A small model that answers yes/no questions on an image's attributes, trained from scratch.
Model: encoder norm batchnorm, encoder activation hardswish, fusion encoder width 128, fusion encoder norm layernorm.
Training: soap at rate 0.0043, 7100 steps.
Data: trained on photos of plants, animals and fungi (iNaturalist), 38949 training examples, 46.7 epochs.
Rows from block 2 of the image encoder of a small model that answers yes/no questions on an image's attributes, named by matrix and row number. Rows with one number belong to one channel. Each number is 128 + 24 x the weight over its row's rms, rounded and kept within 0 to 255. All counts start at 0. Numbers have three digits each.
Before each channel's rows are labels from the 100 images, of 14848, where the channel reaches its highest value: "top examples" is what is common among them. Only what is clearly more common there than usual is listed. The data: photos of plants, animals and fungi (iNaturalist). In brackets: how many of the 100.
# convs0: expand pointwise conv (encoder.blocks.2.convs.0.weight, 96x16x1x1), inputs 0-15
# convs1: depthwise 5x5 conv (encoder.blocks.2.convs.1.weight, 96x1x5x5, trained with AdamW), a 5x5 kernel
# convs2: project pointwise conv (encoder.blocks.2.convs.2.weight, 16x96x1x1, transposed), outputs 0-15

top examples: kingdom Plantae (33); phylum Tracheophyta (33); class Magnoliopsida (29)
convs0.90:135155134117075170126160104126100102146129139112
convs1.90:154167171139109159146128134136143098075096145132094092105134136127131126136
convs2.90:109125108126170081120100133151126180135132118141

top examples: class Insecta (76); phylum Arthropoda (76); order Lepidoptera (52)
convs0.56:123144149121157120120078152114136161121124177104
convs1.56:112120125108116115170163120110123161183144129140154181168138116110127132130
convs2.56:105092115156123135128147155108159077114144098121

top examples: class Aves (85)
convs0.79:091144143105135135134147147099132073149131107163
convs1.79:067078094124118093109139137125117147150126136125139129133133123132116094077
convs2.79:157131139078140111114124122124083127154129080125

top examples: class Insecta (68); phylum Arthropoda (68); order Lepidoptera (38)
convs0.28:157120130122156142068107148116084131127102132133
convs1.28:089117137113105104157160126095093143155115083090121136094111109118111122147
convs2.28:156141104098129114113101144145099128117168124078

top examples: class Insecta (78); phylum Arthropoda (78); order Lepidoptera (55)
convs0.63:116168149130125106077092122147125133162127142100
convs1.63:111121130121120124136134133130169184141130133131200181125129123129153135136
convs2.63:121120093150103137153138184110129131089108105123

top examples: phylum Arthropoda (79); class Insecta (78); order Lepidoptera (43)
convs0.83:115153127106099103144080180147133151116120141125
convs1.83:137119148159140148130130161148132102123179153151122144179166147119113159151
convs2.83:079108114175130143143151092113145105139144123145

top examples: class Insecta (69); phylum Arthropoda (69)
convs0.32:147108103114138138116152119123120180135185134151
convs1.32:117102093123093120106139138123156151140138122163145140107087121137108075088
convs2.32:121151077129157079131126143149130124110165125148

top examples: class Aves (86)
convs0.43:130110075085132127144096144116123119115120149169
convs1.43:139138120128140136142108089102125162155122110105104095078086107106114102103
convs2.43:136099105089129105118086160105134140152125167130

top examples: phylum Arthropoda (68); class Insecta (64); order Lepidoptera (32)
convs0.8:158121114142134177130086112135167124110091123138
convs1.8:128136145142154101112139155156087086122151173091098098121154121116121141143
convs2.8:156168122152125079118112163128132144160115154133

top examples: class Insecta (72); phylum Arthropoda (72); order Lepidoptera (45)
convs0.50:161145145156106084143132139159138130085160130121
convs1.50:133128134113115097104117114112105116138138115120130168157119145169201157138
convs2.50:156156152132105075108152108136103126140158137151

top examples: kingdom Plantae (32); phylum Tracheophyta (32); class Magnoliopsida (27)
convs0.14:074123083103133119139122108140148113148093123103
convs1.14:127110090090108139105083096117153141103106116148161127113103165155140119110
convs2.14:168165086125149136101141107140126158148118159140

top examples: phylum Chordata (92); class Aves (88)
convs0.74:111113114127089132107138136092087141178139126152
convs1.74:130113120143144115127174168116136162137097117165149090094116158095112114112
convs2.74:134149146120143126157168104144081107153151153149

top examples: phylum Tracheophyta (52); kingdom Plantae (52); class Magnoliopsida (48)
convs0.92:129078117119161130129093158154161143126092126124
convs1.92:099113118116109097109131128106111104101104106115104097072119095100110100108
convs2.92:157150154140078166164104161126130122123131122114

top examples: phylum Arthropoda (73); class Insecta (71); order Lepidoptera (35)
convs0.95:105171135153126166137141088128093164123115129139
convs1.95:134114117145136099096114161135086116165159098128163164117098157142127101116
convs2.95:142152093117079110150142127128171115124161107113

top examples: class Insecta (74); phylum Arthropoda (74); order Lepidoptera (51)
convs0.23:165111122114166135115090135127115172127104164115
convs1.23:125119119116155126155162132126121157177133111125149170155117110081082117127
convs2.23:159105168121117129098130138146153142116131071109

top examples: class Insecta (75); phylum Arthropoda (75); order Lepidoptera (53)
convs0.91:113114120115160104097123135148120095154134171085
convs1.91:116120126094122084087128144148080098143164153106089125139133130102107128141
convs2.91:109106137104117110135106093116164118098145155083

top examples: class Insecta (63); phylum Arthropoda (63); order Lepidoptera (43)
convs0.40:185135171147108129120102157162138137125141137138
convs1.40:108132123113103138154119108105173151111085148131098102132156101086131161146
convs2.40:134121112122092110186124117112167149119154117104

top examples: class Insecta (68); phylum Arthropoda (68); order Lepidoptera (43); class: Magnoliopsida (26)
convs0.54:136097105113135117089127091165112151107155126095
convs1.54:112127121130123153217158136131132157097099105116131106119116117138134128117
convs2.54:120149163169120114122103085106156132136131091114

top examples: phylum Arthropoda (61); class Insecta (60)
convs0.64:143107163113144147130159114183159146109115106137
convs1.64:151166154138123142136127128132106113113096087107125117122111153170176170146
convs2.64:132155145138088087092135129097106104113139114098

top examples: phylum Arthropoda (77); class Insecta (74); order Lepidoptera (32)
convs0.89:140182181133122134127132130154131128093160144136
convs1.89:141144137127115151145158129100175158160127095146146161126075132138131107100
convs2.89:120108112139138087142153161069132108107135146130

top examples: phylum Arthropoda (79); class Insecta (77); order Coleoptera (40); family: Coccinellidae (34)
convs0.26:149115126119152192142097151120162137152123123115
convs1.26:128141127116115119148123123100112159141112100114160173142110117171176169147
convs2.26:128114111168115079108111120113161096106128134097

top examples: class Aves (84)
convs0.73:124098074101113103117105163117101119133133118155
convs1.73:104106091096093140139120109110140143132116123162149148161174120097121138170
convs2.73:125132143152126106123104137128077127181117127169

top examples: phylum Arthropoda (74); class Insecta (73)
convs0.31:112155133133107154113158116158134133076081127129
convs1.31:188140116120122182150115106114158157137105093135158137106106109119120130136
convs2.31:101133175117139125196149142123133132129148117120

top examples: class Insecta (75); phylum Arthropoda (75); order Lepidoptera (39)
convs0.15:139181141104088120127108147093138135134114165115
convs1.15:096096102120123119118120125116125119121139127171150174182173154138128129156
convs2.15:091082118114129126151141121157147108106165093131

top examples: phylum Arthropoda (71); class Insecta (70); order Lepidoptera (40)
convs0.59:168132157131159167126103155094146121149103140112
convs1.59:122128155162127134135150180161133146135145132098099115105113105096089096100
convs2.59:141152130096109121151121093169093107145118100101

top examples: class Insecta (78); phylum Arthropoda (78); order Lepidoptera (50)
convs0.4:107155135126113070132115147148109140088120109098
convs1.4:084105119120108097118119113110131129133127116145167163145125158172181149137
convs2.4:125123106151110083161144162120143108134163123165

top examples: phylum Arthropoda (70); class Insecta (67); order Lepidoptera (32)
convs0.27:152136115097098141108112129123187129147093139107
convs1.27:129125108104097151162158173168102098096094098128114119120124141133147151144
convs2.27:117125134143095107098122114114089118189120107141

top examples: order Charadriiformes (25)
convs0.62:143063124140126141095170119157138134131114117113
convs1.62:146152144134118115132130105099106107094093113187174154136132156153140121127
convs2.62:105163153168112132100144121086138115154097114129

top examples: class Aves (83)
convs0.88:110101120125103114116097160142094101163154143158
convs1.88:139136140133141136114083089122163142122102130155117087080094138106097107123
convs2.88:096127102128090093115102125090160134113118127094

top examples: class Insecta (63); order Lepidoptera (45); class Magnoliopsida (28)
convs0.24:131058093132133121109104120155116122135155141114
convs1.24:133148142115121151185142106097158169109095111139126085095117109131115119123
convs2.24:085150149137144110130090082124163135127117109105

top examples: phylum Chordata (94); class Aves (91); order Anseriformes (28); family: Anatidae (28)
convs0.22:094147120093093101116110135096121110121130129178
convs1.22:138134137130131130109115118123177156190185163120124116106121150144139117112
convs2.22:130142154183099157120150105168104117139124119123

top examples: phylum Arthropoda (61); class Insecta (60); order Lepidoptera (32)
convs0.30:110120119107148155139121180110164120141127109174
convs1.30:145102105132145124131116104112113144155107068103122148130071112110141128093
convs2.30:130133159067118134119112127116136128169167130154

top examples: class Insecta (80); phylum Arthropoda (80); order Lepidoptera (56)
convs0.7:134159182121151130091093139136134138132124135086
convs1.7:114127133122132134152138136136156198152124121126182186131120108119134137122
convs2.7:115122090142099112133158177126134112082130107135

top examples: class Aves (91); order Passeriformes (67)
convs0.51:122137100103113121148145111194090118143140138118
convs1.51:162146132090087120152152120099103105141154140119102107162163146107105118149
convs2.51:116112118096140124172174149135094152147132157122

top examples: phylum Tracheophyta (32); kingdom Plantae (32)
convs0.39:132161135108080127167103107112151119146114160110
convs1.39:103101101099110124110103101108136122123126119155166177175142156155142141136
convs2.39:084110115136144134121136101144118085134175096142

top examples: class Aves (90)
convs0.72:128096106082125092168115166112120107126117115135
convs1.72:092098107089097115120107090095142165137141131106128136157160102107108130147
convs2.72:111125102142153098145122155131090118186126128104

top examples: order Lepidoptera (34)
convs0.38:123137152079133144129125119083101168123128149097
convs1.38:098108125124125091113141155149092098109166164108099129149169106111136148144
convs2.38:119140158115101123144122127122165095185156139147

top examples: class Insecta (60); phylum Arthropoda (60)
convs0.84:147128112160137139128168165134128140076136096148
convs1.84:128137157142132121122139158154120097105168191123098107140175120125142135141
convs2.84:102153145142104084084147098113142141142107149135

top examples: class Insecta (75); phylum Arthropoda (75); order Lepidoptera (52)
convs0.42:176154146125146113122126115129137153097094161094
convs1.42:160134120132134149152119145134113128102104132082084082126142103120139160174
convs2.42:146119138091118139092114161119099095159115095144

top examples: phylum Arthropoda (67); class Insecta (65)
convs0.81:139143108144135155116116104171122118120068100138
convs1.81:115143131121126107137145153146085102138181163090100133170162119126123138135
convs2.81:146125095142109077164151161114122146097139127119

top examples: class Insecta (80); phylum Arthropoda (80); order Lepidoptera (53)
convs0.67:142155142135129133093101157160146154097138108086
convs1.67:120126136124111118123153143106107113146152105129125161192139136139175177146
convs2.67:097090096129118123144139162109146094112172115131

top examples: phylum Arthropoda (63); class Insecta (62); order Lepidoptera (36)
convs0.45:101147169103140138105132164140143120131146096084
convs1.45:130140152128135101129131127107109125159132101101116203147094105117164126108
convs2.45:115128095157108137142170159089160123137158130115

top examples: class Insecta (71); phylum Arthropoda (71); order Lepidoptera (49)
convs0.60:157075107127104127102105153146114152153132116098
convs1.60:135131116112103100101074116084089090092116095126132124139137118130137151147
convs2.60:113073139125082149104143150110144152118147131111