config.toml
train_examples = 38949
horizontal_flip = true
encoder_norm = "batchnorm"
fusion_encoder_fused_qkv = false
fusion_encoder_positions = "rope"
lr_schedule = "cosine"
Rows from block 6 of the image encoder of a small model that answers yes/no questions on an image's attributes, named by matrix and row number. Rows with one number belong to one channel. Each number is 500 + 40 x the weight over its row's rms, rounded and kept within 0 to 999. All counts start at 0. Numbers have three digits each. After the name is the row's rms in percent of the matrix's.
Before each channel's rows are labels from the 100 images, of 14848, where the channel reaches its highest value: "responds to" is what is common among them. Only what is clearly more common there than usual is listed. The data: photos of plants, animals and fungi (iNaturalist).
# convs0: expand pointwise conv (encoder.blocks.6.convs.0.weight, 192x32x1x1), inputs 0-31
# convs1: depthwise 5x5 conv, stride 2 (encoder.blocks.6.convs.1.weight, 192x1x5x5, trained with AdamW), a 5x5 kernel
# convs2: project pointwise conv (encoder.blocks.6.convs.2.weight, 64x192x1x1, transposed), outputs 0-63

responds to: class Insecta; phylum Arthropoda; order Lepidoptera; order: Coleoptera
convs0.177 104:524503495519548541467496588483469516488570584443508491480478500530513533590531528505528538484430
convs1.177 105:520492538536526542549550520512523541510482505521536514451476419413444452459
convs2.177 099:557611486573583547414493526487553429472542431515572509523525503510487455504456521482494557500506450526532500453551454523511501507512559503469472463543470476492494479523433487444471483504541486

responds to: class Aves; phylum Chordata; order Passeriformes
convs0.45 101:548474582520486544487449517521528509402518481451504527473495497606488545516562522511480535480482
convs1.45 100:573582479474427548535483489435503516482486470479472499538542429473507536515
convs2.45 106:524492517490505498535506500521538442454565532526409486472527564545440477584550461475468501455468482488481506505570426497547530491522532518591499520484465513497524425514433576511548435497471491

responds to: class Insecta; phylum Arthropoda; order Lepidoptera; family: Nymphalidae
convs0.161 106:507530503551586498465464490450513470553483526501425556540531466572554520515417509528492503508465
convs1.161 097:429494510490451467555597555541492518488502470476504504483443461441495482446
convs2.161 133:555550505488507476493444490495518497463556556475487490419489472583560437535460535493422536487520474607497479492452501564489473553535439451478504528534444460517534515527523568492494536563506499

responds to: kingdom Plantae; phylum Tracheophyta; class Magnoliopsida
convs0.79 100:457500515556459533524492564545467540563540466499540565534483477567475526473544516493572470554462
convs1.79 096:556522499512523574558536565503559510493551554543539547531520494530561509477
convs2.79 096:527502489451480533482488485478545430519503569470576421518522547560444472555501564496502517564509509515539555485499478538501506504591416497529547532533539487480502444523488438500511407454468482

responds to: phylum Tracheophyta; kingdom Plantae; class Magnoliopsida
convs0.26 102:517550497562502503449500588501466531545516516483544483515515424497460498528558461531438484591483
convs1.26 097:562529474516511554558525535537551480479542557490509527522535549556574552505
convs2.26 081:503468556490529481537474538525448550602523580479507491572524490461462488508475525527535468479544459518513543464532492553486508570507404492543532492528598523419486519496558464494518447496526472

responds to: class Insecta; phylum Arthropoda; order: Lepidoptera; order Hymenoptera
convs0.143 088:409481535493505491462454521480541552440517545490550493533558535457449517529471456498542441508567
convs1.143 096:452537555506444479499537500473469480466471405455455482479419468502520550498
convs2.143 092:495484501481462504507545470513515593460443510418516515513458462572509449520435476565454590502499493478504491555491458499453544436494446481451509532566474557499477515523454538473540538498586519

responds to: class Aves
convs0.130 101:562496488485432514503407469555511519510500483481492486506548492459492538481605442545561491538515
convs1.130 106:449442481482487465488495482431434458476472394444467453488509512517522495521
convs2.130 102:417490524546467487537439526478504532475600439549489476480534510497495466456529542521511453520484427500548465527450395524480493531555529524471488528475572466506540541481466547467565542474543529

responds to: class Insecta; phylum Arthropoda; order Lepidoptera
convs0.121 097:506551557570494520432510511492558441580487443477486433557510470508492498493567517455530510471520
convs1.121 106:543514478447527548518500510528511498496464478430438420434448461447467481477
convs2.121 115:531502475459510474486502504572453539500437527460572563458497462488474564492518455486464499493467473504534577525556460457525477488554502551482487550561387481578455512472531444504515488472543553

responds to: class Aves; phylum Chordata; order Anseriformes; family: Anatidae
convs0.125 108:497455518443542531499505493460462595555522419538412539492475470522494444511534474507460480524483
convs1.125 099:517527518510508525510516544512523530535549501555568563556483567558568554493
convs2.125 092:508498419442445517488545492493483510472510497512532467528509521435468465538569470480439443495476528567475552485506463485497550480522469456550503493583522501440438458443563435495517432481532581

responds to: phylum Tracheophyta; kingdom Plantae
convs0.116 112:600520502511498463510523589554547492518502424442510562482449503461558466528496498535501531482503
convs1.116 099:466455490449476478454502467454492493513488467479486434445439464419457449455
convs2.116 100:524428501479494460514448521457459533546538464450522450544450613497505558544528537500576476549498492496501530538552537555495450500467483435495562449479542534489468502462513462533451517427456481

responds to: class Aves; phylum Chordata; order Passeriformes
convs0.81 098:512437508517465561538455514473533450471441492484504450487524557569474456570525505521413501471526
convs1.81 101:540523503504450540530488507469546519495499511588542550483487551558548434435
convs2.81 091:468445515483518502545454467541534482444514467473413517575533486428474515519515492487437540494495576488513463476529503425523472556483469453565519437518481484569426514526450518475494572493503429

responds to: class Insecta; phylum Arthropoda; order Lepidoptera
convs0.135 116:508530586476457445555532517478457514518548516451513434498455563492467516562473530471515563460536
convs1.135 100:545520471446474479444444456484477441505512549555486538531508536493564580511
convs2.135 113:460418485542533484539492557558446462532545487510491529504479532572502478559506511572487487488535460563476452564472470468507532479472427486509548516507444549577511524585484566510449538540517524

responds to: class Insecta; phylum Arthropoda; order Lepidoptera; family: Nymphalidae
convs0.28 106:472581554505496515504597554463495495548554545470504439489474477540488540537517473521468576525485
convs1.28 095:520526559581526569567528546512565522518482480486468480456499537524540551517
convs2.28 089:548479548515554489462537471466491434497463432422527534527486491519482489536433499515505516474539465465577523436495518524509535507558512522489458534586464483411505488456468460420503452496572555

responds to: class Aves; order Anseriformes; family: Anatidae
convs0.44 101:522464408492514562529494515437497489501522481497486538499432546418493404535526476527494465458486
convs1.44 098:519516556556538553526544518514490495490483489392453453494480434454464511475
convs2.44 109:500492473525533499506474475499476513513589506497553478561485444498512516511553470496461474452479440484503478555516497496510554457478510466402556498572535543545384493510457431416463525463456506

responds to: kingdom Plantae; phylum Tracheophyta; class Magnoliopsida
convs0.186 098:449462521460496495502543486559462511579512530451545596516500485466455524498468529526487409537480
convs1.186 099:469450465505560481462510517548516437489519543509465413501524492443434524555
convs2.186 106:478509551477464527533543518438404427452473492537465469471469464494461504540527483511489524468507505509413546487475481423502492491493517553586439494484519485518485555569451572458467451542438516

responds to: class Insecta; phylum Arthropoda
convs0.49 087:554501551550449483504487417480428474468512535519454551481437496519508511461491559513515536412512
convs1.49 095:501448478432483462431464486517437451476492527407468443471513489517534495530
convs2.49 082:572523441577515535549444546436521505465484474509476499542498494472493519551519557486600525525523490491516529467480557527531532552530409542502515568495524551442494470458561515447516470570498477