From a checkpoint of a small model that answers yes/no questions on an image's attributes: encoder activation hardswish.
Rows from block 6 of the image encoder of a small model that answers yes/no questions on an image's attributes, named by matrix and row number. Rows with one number belong to one channel. Each number is 500 + 50 x the weight over its row's rms, rounded and kept within 0 to 999. All counts start at 0. Numbers have three digits each.
Before each channel's rows are labels from the 100 images, of 14848, where the channel reaches its highest value: "strongest on" is what is common among them. Only what is clearly more common there than usual is listed. The data: photos of plants, animals and fungi (iNaturalist).
# convs0: expand pointwise conv (encoder.blocks.6.convs.0.weight, 192x32x1x1), inputs 0-31
# convs1: depthwise 5x5 conv, stride 2 (encoder.blocks.6.convs.1.weight, 192x1x5x5, trained with AdamW), a 5x5 kernel
# convs2: project pointwise conv (encoder.blocks.6.convs.2.weight, 64x192x1x1, transposed), outputs 0-63

strongest on: phylum Arthropoda; class Insecta; order Coleoptera; family: Coccinellidae
convs0.15:530536512440492458615482506446476491441489499514448444472554448459545560507429438456425534618489
convs1.15:472469459563550399457528559552418448512520523459433490418477508458501445431
convs2.15:485488468542533537400486461593491496447410449445534444636453588525550552537502395525502488475531503472473427549537467448542481555517443521590501465528533586506450477554498588468548501548548515

strongest on: class Aves
convs0.82:571529500518401480436444561489474486499482543527569529490504555527484483604551438590495466611498
convs1.82:425484508522414389421474453405467525499488460483507519516487477454479405462
convs2.82:538484446425491478458405554484487510473618463462501483544468495513501599448548500440474444575435527486559514504491450429455490382627477457476475509569539513460501499385545479520512460527525581

strongest on: class Aves; order Anseriformes; family: Anatidae; order: Charadriiformes
convs0.9:437455551432525545519492537521511528548476539516482504459418470558467419430443437519440415541605
convs1.9:565547533544568572600517525554555568541525515551547523511463519573508476423
convs2.9:498497415495462557413483507533449424545528544489532396463576563542394474472474488522543406572473522581509552512431530533532515536494486453558466455516508414481482456416500492429528564555396523

strongest on: kingdom Plantae; phylum Tracheophyta; order Lepidoptera; class Magnoliopsida
convs0.61:450412388498441555552464504451430538494502558533464610546521529487418543533483532453550511509522
convs1.61:484460517583676524513531569597509505515510479518495508468452473518521516479
convs2.61:546571423444421536471573483424536479475468586505522524548484452507558538465543473448496555446489483535461461518540482574455462591407416567588532481489519584481521521614437513525497482465433437

strongest on: class Aves
convs0.35:510437497464535459574501606504451592522507555473560420549528474457484437583444509506447473555448
convs1.35:449513502470410502511540476439477465505494452440444475451470408396441428455
convs2.35:510520537474493388504483373497510543489459464496485423462533470566470527508564486545388482522427499608504552457517519546506484503465573473457403521527408478537451450508566426597483432458469538

strongest on: phylum Arthropoda; class Insecta
convs0.32:506538472417459467517567542452543501497378459415456576563499488471553511501486485595559462452537
convs1.32:461457400422505461450489467508503491556523541456489576519586532585584517532
convs2.32:550482460469550485513435609550470515470549437455541493527466456493480419423589551415600525565572497522514562513507479492456652463562420462424484499441471519517554498443513494507519457552497470

strongest on: class Aves; phylum Chordata; order Passeriformes
convs0.147:471508480525604449444490524523542442490594562529436512514515459532561601399476495469467479476581
convs1.147:561551473476554535542477474565432468439456543450466431524550490423410518568
convs2.147:520401376428433519590474435551522546534502518492509526472466490642513526421540472481461477551486516490581472456526464480486540436521518574473507495505512505457516420442540496637500437539565510

strongest on: phylum Arthropoda; class Insecta
convs0.39:502472434467637439477463501585433576518520447598486529463473489538477528557511522499468490415528
convs1.39:436422416394472505514513470506548506504473526503396456444519526440440455543
convs2.39:474521596520517503538459521509573386461561523521472483558512574492590539507518520537572532466471495509477415485522577569484475561501523470527452489459545494476583528531607552419511593389581526

strongest on: class Aves; phylum Chordata
convs0.182:513467524459549601501463568525536545558466423484434520452451583443465382487463481492430517493462
convs1.182:498551436424400498503428477454524489434530545513463482548576523475497572589
convs2.182:382636478521495553507523461471535453466483463465488486536482478380410525472486428431455460420509495554483586506548417593453496558541515526531519513511420482524533420525470535557523474439515548

strongest on: class Aves; order Passeriformes
convs0.11:570496527554446504403582454464528510546465484549600513509548537556518426394574483531524483523499
convs1.11:419497443493399463440445469484514503484484503554564473491474550587549580570
convs2.11:529541508400509559486426421528547484511504525436533511464463564549581508495442487425422453413598615464532489497469540495530473511506522539483388573501470511473444530473474477517522477630545565

strongest on: class Aves; phylum Chordata
convs0.29:491413520516453597505519550436539427499451436413502499493499480551441423563586444516512473475439
convs1.29:515404488593578493442505557551520538457492506452497461487490413415431502463
convs2.29:416512389583460472494465500459555540521500456464509501525530517478557439511522443557439435542482445396494548539480481510472468392503600565414484502602553517461376488532515533502437507457522482

strongest on: phylum Arthropoda; class Insecta
convs0.189:436514529457525460412496509493490438494546504461473626526550510477375607518483510569522461511509
convs1.189:596514516428430597503511438469574519563529567561535487510548486439463479487
convs2.189:511461489575431496512517455482453477529606562618491491515505515430541653549474415518527534530566512567463459522550445488595532407500507530481476444526585546514561460485520489482514521594519499

strongest on: phylum Arthropoda; class Insecta; order: Lepidoptera; order Hymenoptera
convs0.78:512521420461525501405423503531521534400466578527510442555465530484524541552379552461551500496514
convs1.78:556539560571442578514528555425536500506533405519487501543415478479501505412
convs2.78:451482542491561491432483526472496506463547511525517450475466584538549469373539477501493618489477303496521492497473505625552529458608510557503486480504501493510481492592472498453468501495491454

strongest on: class Insecta; phylum Arthropoda
convs0.170:579469586461492498522512439520478458483511468586550424497502472507587489553564446475405544557418
convs1.170:403458522582554419444435513470504501457441547549501458435422497452462516496
convs2.170:489512493543499534416422442522462438592482435499560399457580516542515460543487551474478449570521431454387472465518513457436491536580568545531531537541622550525520495484566529578484555527514482

strongest on: class Insecta; phylum Arthropoda; order Lepidoptera; family: Nymphalidae
convs0.52:584545395496450566511476497533533523560485550521466494492445506483637505486539465544427437457442
convs1.52:610529468417414550528481439496463536560519472466583522478476490552512465424
convs2.52:427498566435505500452589474495516447488557488516375551544576534547473483402488541549445535477561466407578486496523511567525583497449480489531482512550477502532394455464470501388573533520548471

strongest on: phylum Arthropoda; class Insecta; order Hymenoptera; family: Apidae
convs0.167:385491469544587445447423491469521500505466539490560570497527605503478478496532450530585435554494
convs1.167:407433520498405518449470568435525520458487396440482542489431493518512508451
convs2.167:464401593452470440533499447541461531447507516459457567492425470513468534486365483550540581502491524478489501498486509523429479452455460468432471504546349528505511548473479507564490483498650500

strongest on: class Insecta; phylum Arthropoda; order Lepidoptera; family: Crambidae
convs0.54:505536477456540546496517493509348484500402535527553568510489538475475461601521487510477498393450
convs1.54:533572516413438531534504399460506530504486460550571557506490569538559577463
convs2.54:501560513499550476499555514463527438512519500534454528458426549606482616467413532584472402472454465499606549483439496523485489449636550521502550503468456499457430501503437534511487468580549440

strongest on: phylum Arthropoda; class Insecta; order: Lepidoptera; order Hymenoptera
convs0.25:464492425541570501428490530591514497492511574553590505536390565442451559525449508521450480532527
convs1.25:636531534527429545554486498403506482494524427518498477537456456455500521419
convs2.25:464528467530535535406437562474517507481597472486538487460465537463570485371574501495498594462421357502549490529469474611525512477633469486455461512501514526477439493546471499466548499508520480

strongest on: phylum Arthropoda; class Insecta; order Lepidoptera
convs0.95:514512486392499472446554606534519550516533576469470423533540467536514535599561436515495551528445
convs1.95:500512531562554535591537516530605620537516505542561538480517490521489481417
convs2.95:562501538515540529430545494516514419477495502532479485575504516426476517447446482514524569482552403493512490414573488590485486445623483511450503489561445573453371509454544475416503575527589494

strongest on: phylum Arthropoda; class Insecta; order Hymenoptera; family: Apidae
convs0.56:562462425530559558563455555573485522418505541460437504507496529507581532563444475567598522497462
convs1.56:571534552507489530516546549519519496464500476530551508492503391448417424381
convs2.56:516585467572537500400570511447560512539572510550507580504507595537405441428524529534433539479536426505567458462478577577583491480496526493477438473538530535436435472531525540482477609508533480

strongest on: phylum Arthropoda; class Insecta; order Lepidoptera
convs0.76:474472379451512398505444488549580522485378461427531533529514482505565479462479496483530549449507
convs1.76:423503517480491478529528530502462462485497527433399407409511513493410405496
convs2.76:442478558462538491446562443508483448473565482471519471542519590559572534575412576506490401536538461578528486533453410548501537593543554547491521458554540526461541468502546533462423547505554603

strongest on: class Aves
convs0.157:442522466529402537575503410588493494482478430423477489506527556544470481584514538566472527482585
convs1.157:452546496384453536567465443415498512432451407498481433477480514540468482487
convs2.157:488506497472475506488539455457542483449464477470435501509457609461376610459411501481528398463476494459523504496528536435477496621486555450591559443487449493500458461539484463409594506440489474

strongest on: class Insecta; phylum Arthropoda; order Lepidoptera; family: Nymphalidae
convs0.73:515577455508508538531438450419576394577536495572475529540505418547531575446486513518443517527481
convs1.73:415443431432483508494466458439502576527483444512559533527521535616544544534
convs2.73:464523627538524451457629503439399494542526509576502539463593547523494457478544486451477551526486499393515462416544594556416554501470510419556527521510530446520489502461499532544519573531495518

strongest on: kingdom Plantae; phylum Tracheophyta; class Magnoliopsida
convs0.31:456593507476363521479482486468486463547452565505591524492526574529469515461423527537515457590519
convs1.31:540520524549497554512499540539498478475479491490528537560532534622642560556
convs2.31:529532533460455432505476455475464425532560578475534460484464620554561502499525545516482507536470504545536596552620482562444487463485405437495561447559517501447483452497476512589431470417586477

strongest on: phylum Arthropoda; class Insecta; order Coleoptera
convs0.83:533513477464449479528428642559496511493498451516531517558539495405492572430546547434462433524467
convs1.83:400474430509586423549486541563462491454536549453462464528507484432416511520
convs2.83:479520477522442469611510466461434453477487535553520419454428520484475488407489404532571563451428597552525466494468457532473474511515528566605368504490512581526447515516488524527462454526424478

strongest on: class Aves; phylum Chordata; order Anseriformes; family: Anatidae
convs0.178:488449510565579602577539570483476512470556374501427469462483552541516449537508481522493453443499
convs1.178:508559595631546534527566588552504569528518508542538500497495564519500490476
convs2.178:508403494553413539516415435496508500479509551488538480413515486550460504566579507526434526603394470584572537479448443484565557483475485447433477392508517457504526439483434454482520531528537569

strongest on: order Lepidoptera
convs0.62:483560521511591438479437602556530458498566543487434460545565490511525482453473585395498536521489
convs1.62:453490566505439515570564511391520566544475432543501493472414488474490444430
convs2.62:462549580481477458526479535537538527436523476411587481474427523596533431558477544495503577537524470530521513447411505471506544488506611558380469493501547486534437568548491420518507380519483538

strongest on: class Aves; phylum Chordata; order Passeriformes
convs0.188:553472484495414475529484567583525464433424480496478499540579549584519525555548496554476533400566
convs1.188:489524510599546466473536573531498513503511499521556569533581472408406425487
convs2.188:615518482605473483464474436542513556566455516579487520487572519509416506534444511601493540517447470432586506420541509483506433386499470467509443515551487493503465517457561562456408558566486471

strongest on: class Aves
convs0.59:458510418519474587514423474502463457451523493521451485491524483510390467549473521543413561497625
convs1.59:542558509431417536570514529485569539529525501532553531484469601603537503452
convs2.59:583455510546627510496444419506515581467506538510571509561489492421491497508564445432527484527464566517506426514503427394473421583530498450518549418505490483557477479527417520465425570479522436

strongest on: kingdom Plantae; phylum Tracheophyta; class Magnoliopsida
convs0.13:502580506555438563498446516618483478540572499565500589525543414512472452475440526502559476437502
convs1.13:589542526545547499498486484509470472538466476383420447419485407440485492479
convs2.13:493552467529497446624559543569413573504505570461496444467513415585482560480472559493561590461445455457529442473535511491460445592493505494511507464543393568498484423568552492551537532528502464

strongest on: class Insecta; phylum Arthropoda; order Lepidoptera
convs0.48:528477465422527501616525474447396454440426478490583525477520475460447522467457499389506529488510
convs1.48:592633555497507573552510436528557505505455500408474452458523490516480521512
convs2.48:540517426435468559421468521580494504543618539481507571474531517427549466456536576497511483459506535523481604438444523507455492379471469470532580563465448440464542531461437432511428463474558459

strongest on: phylum Arthropoda; class Insecta; order Coleoptera; family: Coccinellidae
convs0.150:519607560563531454475382540555472567530455480493445498412544503475534523473464558527429519516446
convs1.150:435440487470442469474496539437526519511526511566572576557554508565545588576
convs2.150:545570394429511508503525540486418510513568514577588516565503460462474406461491465560564481496492466511550549531467500604498501441531473535422501443541418506491523533433449510488401442510380480